Weights of a small image captioner: 64-pixel images, encoder arch repvgg.
Rows from block 7 of the image encoder of a small image captioner, named by matrix and row number. Rows with one number belong to one channel. Each number is 128 + 24 x the weight over its row's rms, rounded and kept within 0 to 255. All counts start at 0.
After each channel's rows are labels from the 100 images, of 14848, where the channel reaches its highest value: "strongest on" is what is common among them; "peak at" is the part of the image that holds the peak. Only what is clearly more common there than usual is listed. The data: photos with spoken descriptions (Open Images, Localized Narratives). In brackets: how many of the 100.
# c3: 3x3 conv (encoder.blocks.7.c3.weight, 144x144x3x3, each kernel summed), inputs 108-143
# c1: pointwise conv (encoder.blocks.7.c1.weight, 144x144x1x1), inputs 108-143

c3.27 [164 100 130 127 143 102 137  87 139 132 153  81 107 142 105 121 143  96 111 136 153 115 157  87 145 111 110 121 104 137 119  93 152 102 102 206]
c1.27 [137 117 141 188 144 115 118 117 132 196 155  96  89 189 133 127 133 129 115 153 118 213 139 132 129 122 139 112 131 144 112 106 139 134 145 172]
strongest on: text has "man" (39); text has "smiling" (32); text has "wearing" (30); text has "woman" (29)
peak at: centre (39)

c3.103 [ 82 165  99 112 139 121 124 150  94 106 155 111 136 119 183  83 108  98 136 143  66 145 142 100  91 147 103 138 144  97 134 154 131 108 145 128]
c1.103 [120 148 125 116 160 132 100 127 123  51 112  97 121  70 134 110 113 113 146 106  67 143  90 102  85 156 123 131 133 112 153 128 122  93 142 128]
strongest on: text has "food" (39); text has "table" (35); text has "plate" (28)
peak at: bottom right (60)

c3.29 [128 119 159 128 169 136 128  96  94 134 124 109 135 163 105 123 187 130 104  93 138 127 171 125 149 101 121 116 128 167 102 144  99 138  88 140]
c1.29 [121 103 121 132 142 122 133 110  68 107 144 100  95 120 101 133 131 116 127 124 131 127 147 114 153  74 109 106 132 149 105 120 114 114 110 144]
strongest on: text has "people" (60); text has "sitting" (58); text has "chairs" (42); text has "table" (39)
peak at: centre (30)

c3.4 [149  80 119 104 144 131 106 155 147 111 101  82 123 172  82 147 117 120 120 129  97 102 140 142 109 150 147 139 111 120  99 116 109 150  89 140]
c1.4 [152  97 114  80 143 160 104 121 131  88 135 103 155  67 141 150 131  60 147 132 114 113  98 107  97 139 122 112 111 102 138  98 105 143 149 106]
strongest on: text has "man" (31)
peak at: centre (35)

c3.40 [118 154 145  87 119 134  71 135 134 130 127  77 121 157 117 139 129 122 137  97  93 129 129 146 138 147 156  81 114  93 153  64 115 130 121 118]
c1.40 [131 110 114 128  97 138  85  75 147 111 155 110 134 137 158 144 130 107 106 148 107 135  79 125 131 112 143 124 143  75 146 119 122 134 130 104]
strongest on: text has "people" (52); text has "wall" (45); text has "table" (44); text has "sitting" (39)
peak at: bottom right (38)

c3.10 [156  72 106 111  95  91 117  80 159 128 187 127  96 147 138 163 139 118 134 130 155 106 122 143  97 108 161 112  89  92 122 144 148 126 160 156]
c1.10 [118 119  92 169  94 120  86  92 127 127 126 126 131 130 164 131 139 116  84 152 133 149 151 124  75 109 129 127  63 135 148 166 159 102 163 144]
strongest on: text has "people" (44); text has "woman" (33); text has "wearing" (32)
peak at: centre (26)

c3.28 [178 109 127 124 137 106 136 123 195  95 101 140 130 155 121 132 104  92 122  96 138 104 149 119 110 105 186  93 134 120 162 111 125  97 102 119]
c1.28 [142 135 156 131 148 124 124 143 115 137 116 133  98 183 103 111  83 129  98 134 134 129 160 115 148 103 149 115 133 157 171  89 145 127 126 136]
strongest on: text has "sky" (54)
peak at: top right (51)

c3.37 [121 152 100 155  94 118  76  97 136 130 166 141 138 162 106 131  97 101  92 169 101 157 159 130 127  63 109 112 143 107  96 144 119 148 135 125]
c1.37 [ 80  98 148 131 148 129 124  79 127 127 100 150 123 147 149  92 122 125 109 178 111 126 124 119 115 133  93  96 148 113 180 124 135 163 126 129]
strongest on: text has "wearing" (42); text has "man" (40)
peak at: centre (39); middle right (32)

c3.85 [126 130 129 131 105 113 122 113  92 136  81 134 125 166 142 116  99 111 118 154 157 173 175 157 143 118 175 115 128  84 133 107  92 111  97 151]
c1.85 [150  94  96 123 138 105 132 142 121 148  97  71 126 179 117 140  69 120 122 149 106 128 162 148 118 122 169 130 114  95 170  88 103 114  91 144]
strongest on: text has "sky" (55)
peak at: top right (58); top centre (42)

c3.134 [154 117 110 151 107 123  95  99 154 125 132 116 135 121 109 108 135 138  96 105 134 137 111  95 123  58 114 131 165 109 137  72 125 166 124 120]
c1.134 [118 155 128 164 110  82 108  95 134 129 122 127 121 159 127 100 125 123  96 104 130 189 120 142 112  95 101 107 134 128 128  80 146 158 128 169]
strongest on: text has "wearing" (40); text has "person" (38); text has "man" (36); text has "black" (28)
peak at: centre (36)

c3.112 [122 110 129 111 173 142 169 144 115 101 137  77 129 139 150  56 136 128 136 140 134 120 128  94 115 107 109 157 138 146 137  83  57 125 124 100]
c1.112 [147 130 131 140 124 121 156 139  99 146  92  97 158 135 180  94 154  98 103 162 131 140 132 103 118 131 107 135 143 122 166  91 107  91  97 129]
strongest on: text has "wall" (69); text has "table" (52); text has "sitting" (45); text has "chairs" (27)
peak at: top right (48)

c3.81 [121 120 123 110 119 149 125 100 109 144 115  84 109 129  86  93 109  88 107 109  85 130 162 122 161 122 112 114 105 155 163 129  74 123 105 126]
c1.81 [114 132 134 155 129 140 131 115 134 114 120 124 121 175 130 114  88 137 132 125 135 168 136 164  89  88 148 109  79 123 127 101 135 114 112  99]
strongest on: text has "wall" (56); text has "standing" (49); text has "holding" (43); text has "sitting" (36)
peak at: top centre (27)

c3.100 [116 142 101 169 127 149 125 181 122 159 145  57 154 113 144  95 140  82 137 122 103 169 110 125 147 130  87 129 126 120 142 146 146 119 181 138]
c1.100 [115 144 121 132 100  80 109 151 113 133 118  96 107 143 143 102 105 153 128  95 111 147 124 143 164 127  68 140 138 129  97 133 122 133 137 144]
strongest on: text has "sky" (53)
peak at: top centre (40); top right (40)