From a checkpoint of a small image captioner: encoder activation relu.
Rows from block 7 of the image encoder of a small image captioner, named by matrix and row number. Rows with one number belong to one channel. Each number is 128 + 32 x the weight over its row's rms, rounded and kept within 0 to 255. All counts start at 0. Numbers have three digits each.
Before each channel's rows are labels from the 100 images, of 14848, where the channel reaches its highest value: "patch colour" is the nearest of a few named colours to the mean colour under the peak. Only what is clearly more common there than usual is listed. The data: photos with spoken descriptions (Open Images, Localized Narratives).
# c3: 3x3 conv (encoder.blocks.7.c3.weight, 144x144x3x3, each kernel summed), inputs 0-35
# c1: pointwise conv (encoder.blocks.7.c1.weight, 144x144x1x1), inputs 0-35

patch colour: black
c3.55:106065122055131124085104099155129113098134133108116153133133139136163100083113139124168064129112089093119028
c1.55:108114082031121145095089118082123133167128108138097129128123140120110089110093160106155109112076036097102034

patch colour: white
c3.84:172143170151130134149142132148119149115089196123128138134105089128087106150134131117160103093155117149115136
c1.84:156153160117159113166135151182122137124114182120120105122130105105091155117116117113149104113146108139110143

patch colour: black
c3.7:121146105089135113127086106160125081055125202148110124119153149143110145138082119139151148130118137138085095
c1.7:158135101025131116142104127140090126071121214111107118087120135125140118171040156174116117099089116123102068

patch colour: black
c3.124:173080110093068147159120123110132144169117141121043130152127150130140108096119099121111122115103180117108135
c1.124:175110114068132170183091138104117117157124103098087167127107101156162079102141081117118149122138116086058118

patch colour: black
c3.129:079136084180151148090120182092147148096124087153111179130126108138143159120104102158154137134198081102101066
c1.129:094080122102158103136138118078150108078115124176087132146116124127140131134076138105138139133110038095125035

patch colour: white
c3.101:151129167145140135142126148112134175123079129130081130073034122121134096101198068102094113142086126153128141
c1.101:150124176143104111151123160152076125052109128137149111093048103104138129105175077124160118168094099130045067

patch colour: white
c3.8:124121135127144149144156167114102095097145198061173082099144173134117121100127154127096140140144160103143122
c1.8:117079137098124164101140116094096083065133124074124062063154141079140099106168136109085119108101136122102109

patch colour: white
c3.105:155110117126174107117107119149106051117100140074074123123171147154132108143090145116149128119105152149078104
c1.105:166093188092162119101141118136095145142109185088104151129136149136120144152143112138157168131146112167102115

patch colour: black
c3.0:154147119092100118209133121131106143027153167149127068159104165118101118118182073144116067111136182130129087
c1.0:080136075060087057172112123164117132043148139101150054150102162131105098140140175135079115095145157135098095

patch colour: white
c3.68:096150137136163103096096109223135101101185122167179180184113166111111156125100125132175088107078113123181124
c1.68:160137182127147117170137095128157117116079183162099184125123151113059121167139120180154141151114132103116131

patch colour: white
c3.110:098099122126150106060145120113152048111097148169129083114127135097075119144101135071099105073140141123106159
c1.110:181089138087141133073145107142171132087148158126116100089150132095141125114123122073149125120163122148027089

patch colour: white
c3.16:116093148144157096096120108137150128099174105090159116187120106086130105147156088086125161108080118091099154
c1.16:120146202180140144142129119101086147109161145064108154197133117083131136140150063087133109146098128146094150

patch colour: white
c3.58:121100092108157110115128117179137072083112129153181145154147148110125156107127117096116112074162166095134092
c1.58:166104098114118145143151117126137144107141206109132126157148167133118108139186117100131146118118138102157065

patch colour: white
c3.109:124151115101105114185150103123106147107087099119132075128155165065144075163139099155084150084163172136155130
c1.109:180101211109133139118161095075151150084122217132051132132123082117095084138175143106150148122100116115136096

patch colour: black
c3.71:143102162146176077115125179120128115148141124156129114170117115141166171147130139104032121154113165125186140
c1.71:155077201110152127154179157057084152120195144105138094180135143112150149167182192155155150128125190119164154

patch colour: white
c3.23:092162141124191114178162146114059132093168153108100159090137125154169131153136150175103054181123102197127114
c1.23:166161164081142098158138146081070140101153173141069142118126085107115023119165120130151102104083085133156096

patch colour: white
c3.137:114125142111115085184152098194126138156144129146120177092130132116160108175105122143160103115099158135133105
c1.137:154136146111116126151143081141140111127126156135126179072112143056146147134107147148143129155141165157175112

patch colour: black
c3.66:148126127097108133108122039082118124132152159115100164134079083082099132101115157141112074063129100135140152
c1.66:154107141200120112123087049124100127162163145138123132154088110080116131080082142104131099104178122116174208

patch colour: white
c3.31:114148146144183156162154042072146082128156096091138116174070135109109140129111143103131072138099203113172151
c1.31:155125222169154125154133090109131127098134154096112184151111154126144140161105155149154120124066155159166087

patch colour: white
c3.50:151104118100069144152135144124096199175151118112177112117076152067125105155087136149114151191161105146126116
c1.50:184087171111078145083136151142100181189127144134164162133077134058129125117143136115135147144178058152103117

patch colour: white
c3.41:120115134138162094118128127157181116098148117120130072172119115091099073110087153148068150106066144148108187
c1.41:163147140092184095108179118136132112098084201124125189101122092105129070079134151145108126135097144173103090

patch colour: white
c3.98:119194128139091158138171136114135123114133118152117148102180134218145108180076096190153140148136181101167146
c1.98:217153209110156170117192089121193135109138188137105182111180132136139128146166133169176183151143179158086159

patch colour: black
c3.143:091153177089117108136101148130115106092109153119057125136091126101069145149142115106142067082102189103152117
c1.143:164105177009128069117145122140137125091126166044075116114074129141095136165171128131132117086131153184139049

patch colour: black
c3.26:150083172099103113150102116134141051143076076097114099091116087109090100126127131052183108105170142122107133
c1.26:096138135138127153149114113103127072164082098115082101084087065146122104179132083068179114128128115127090111

patch colour: white
c3.128:205166110113135147139106069140137138107103119165104106181102144074118114069150124127204135124144129088109078
c1.128:159163113138146130151133070123120156135119087167065119159079155059131068059093147127162086092089189068138096

patch colour: white
c3.86:085181092096103114118079165092123132122057085160099142069117111141096180122114084130087101123063132113150132
c1.86:179138134131092168088203151167118182085074159125124148096151122130143185163139152139112134122124136070159085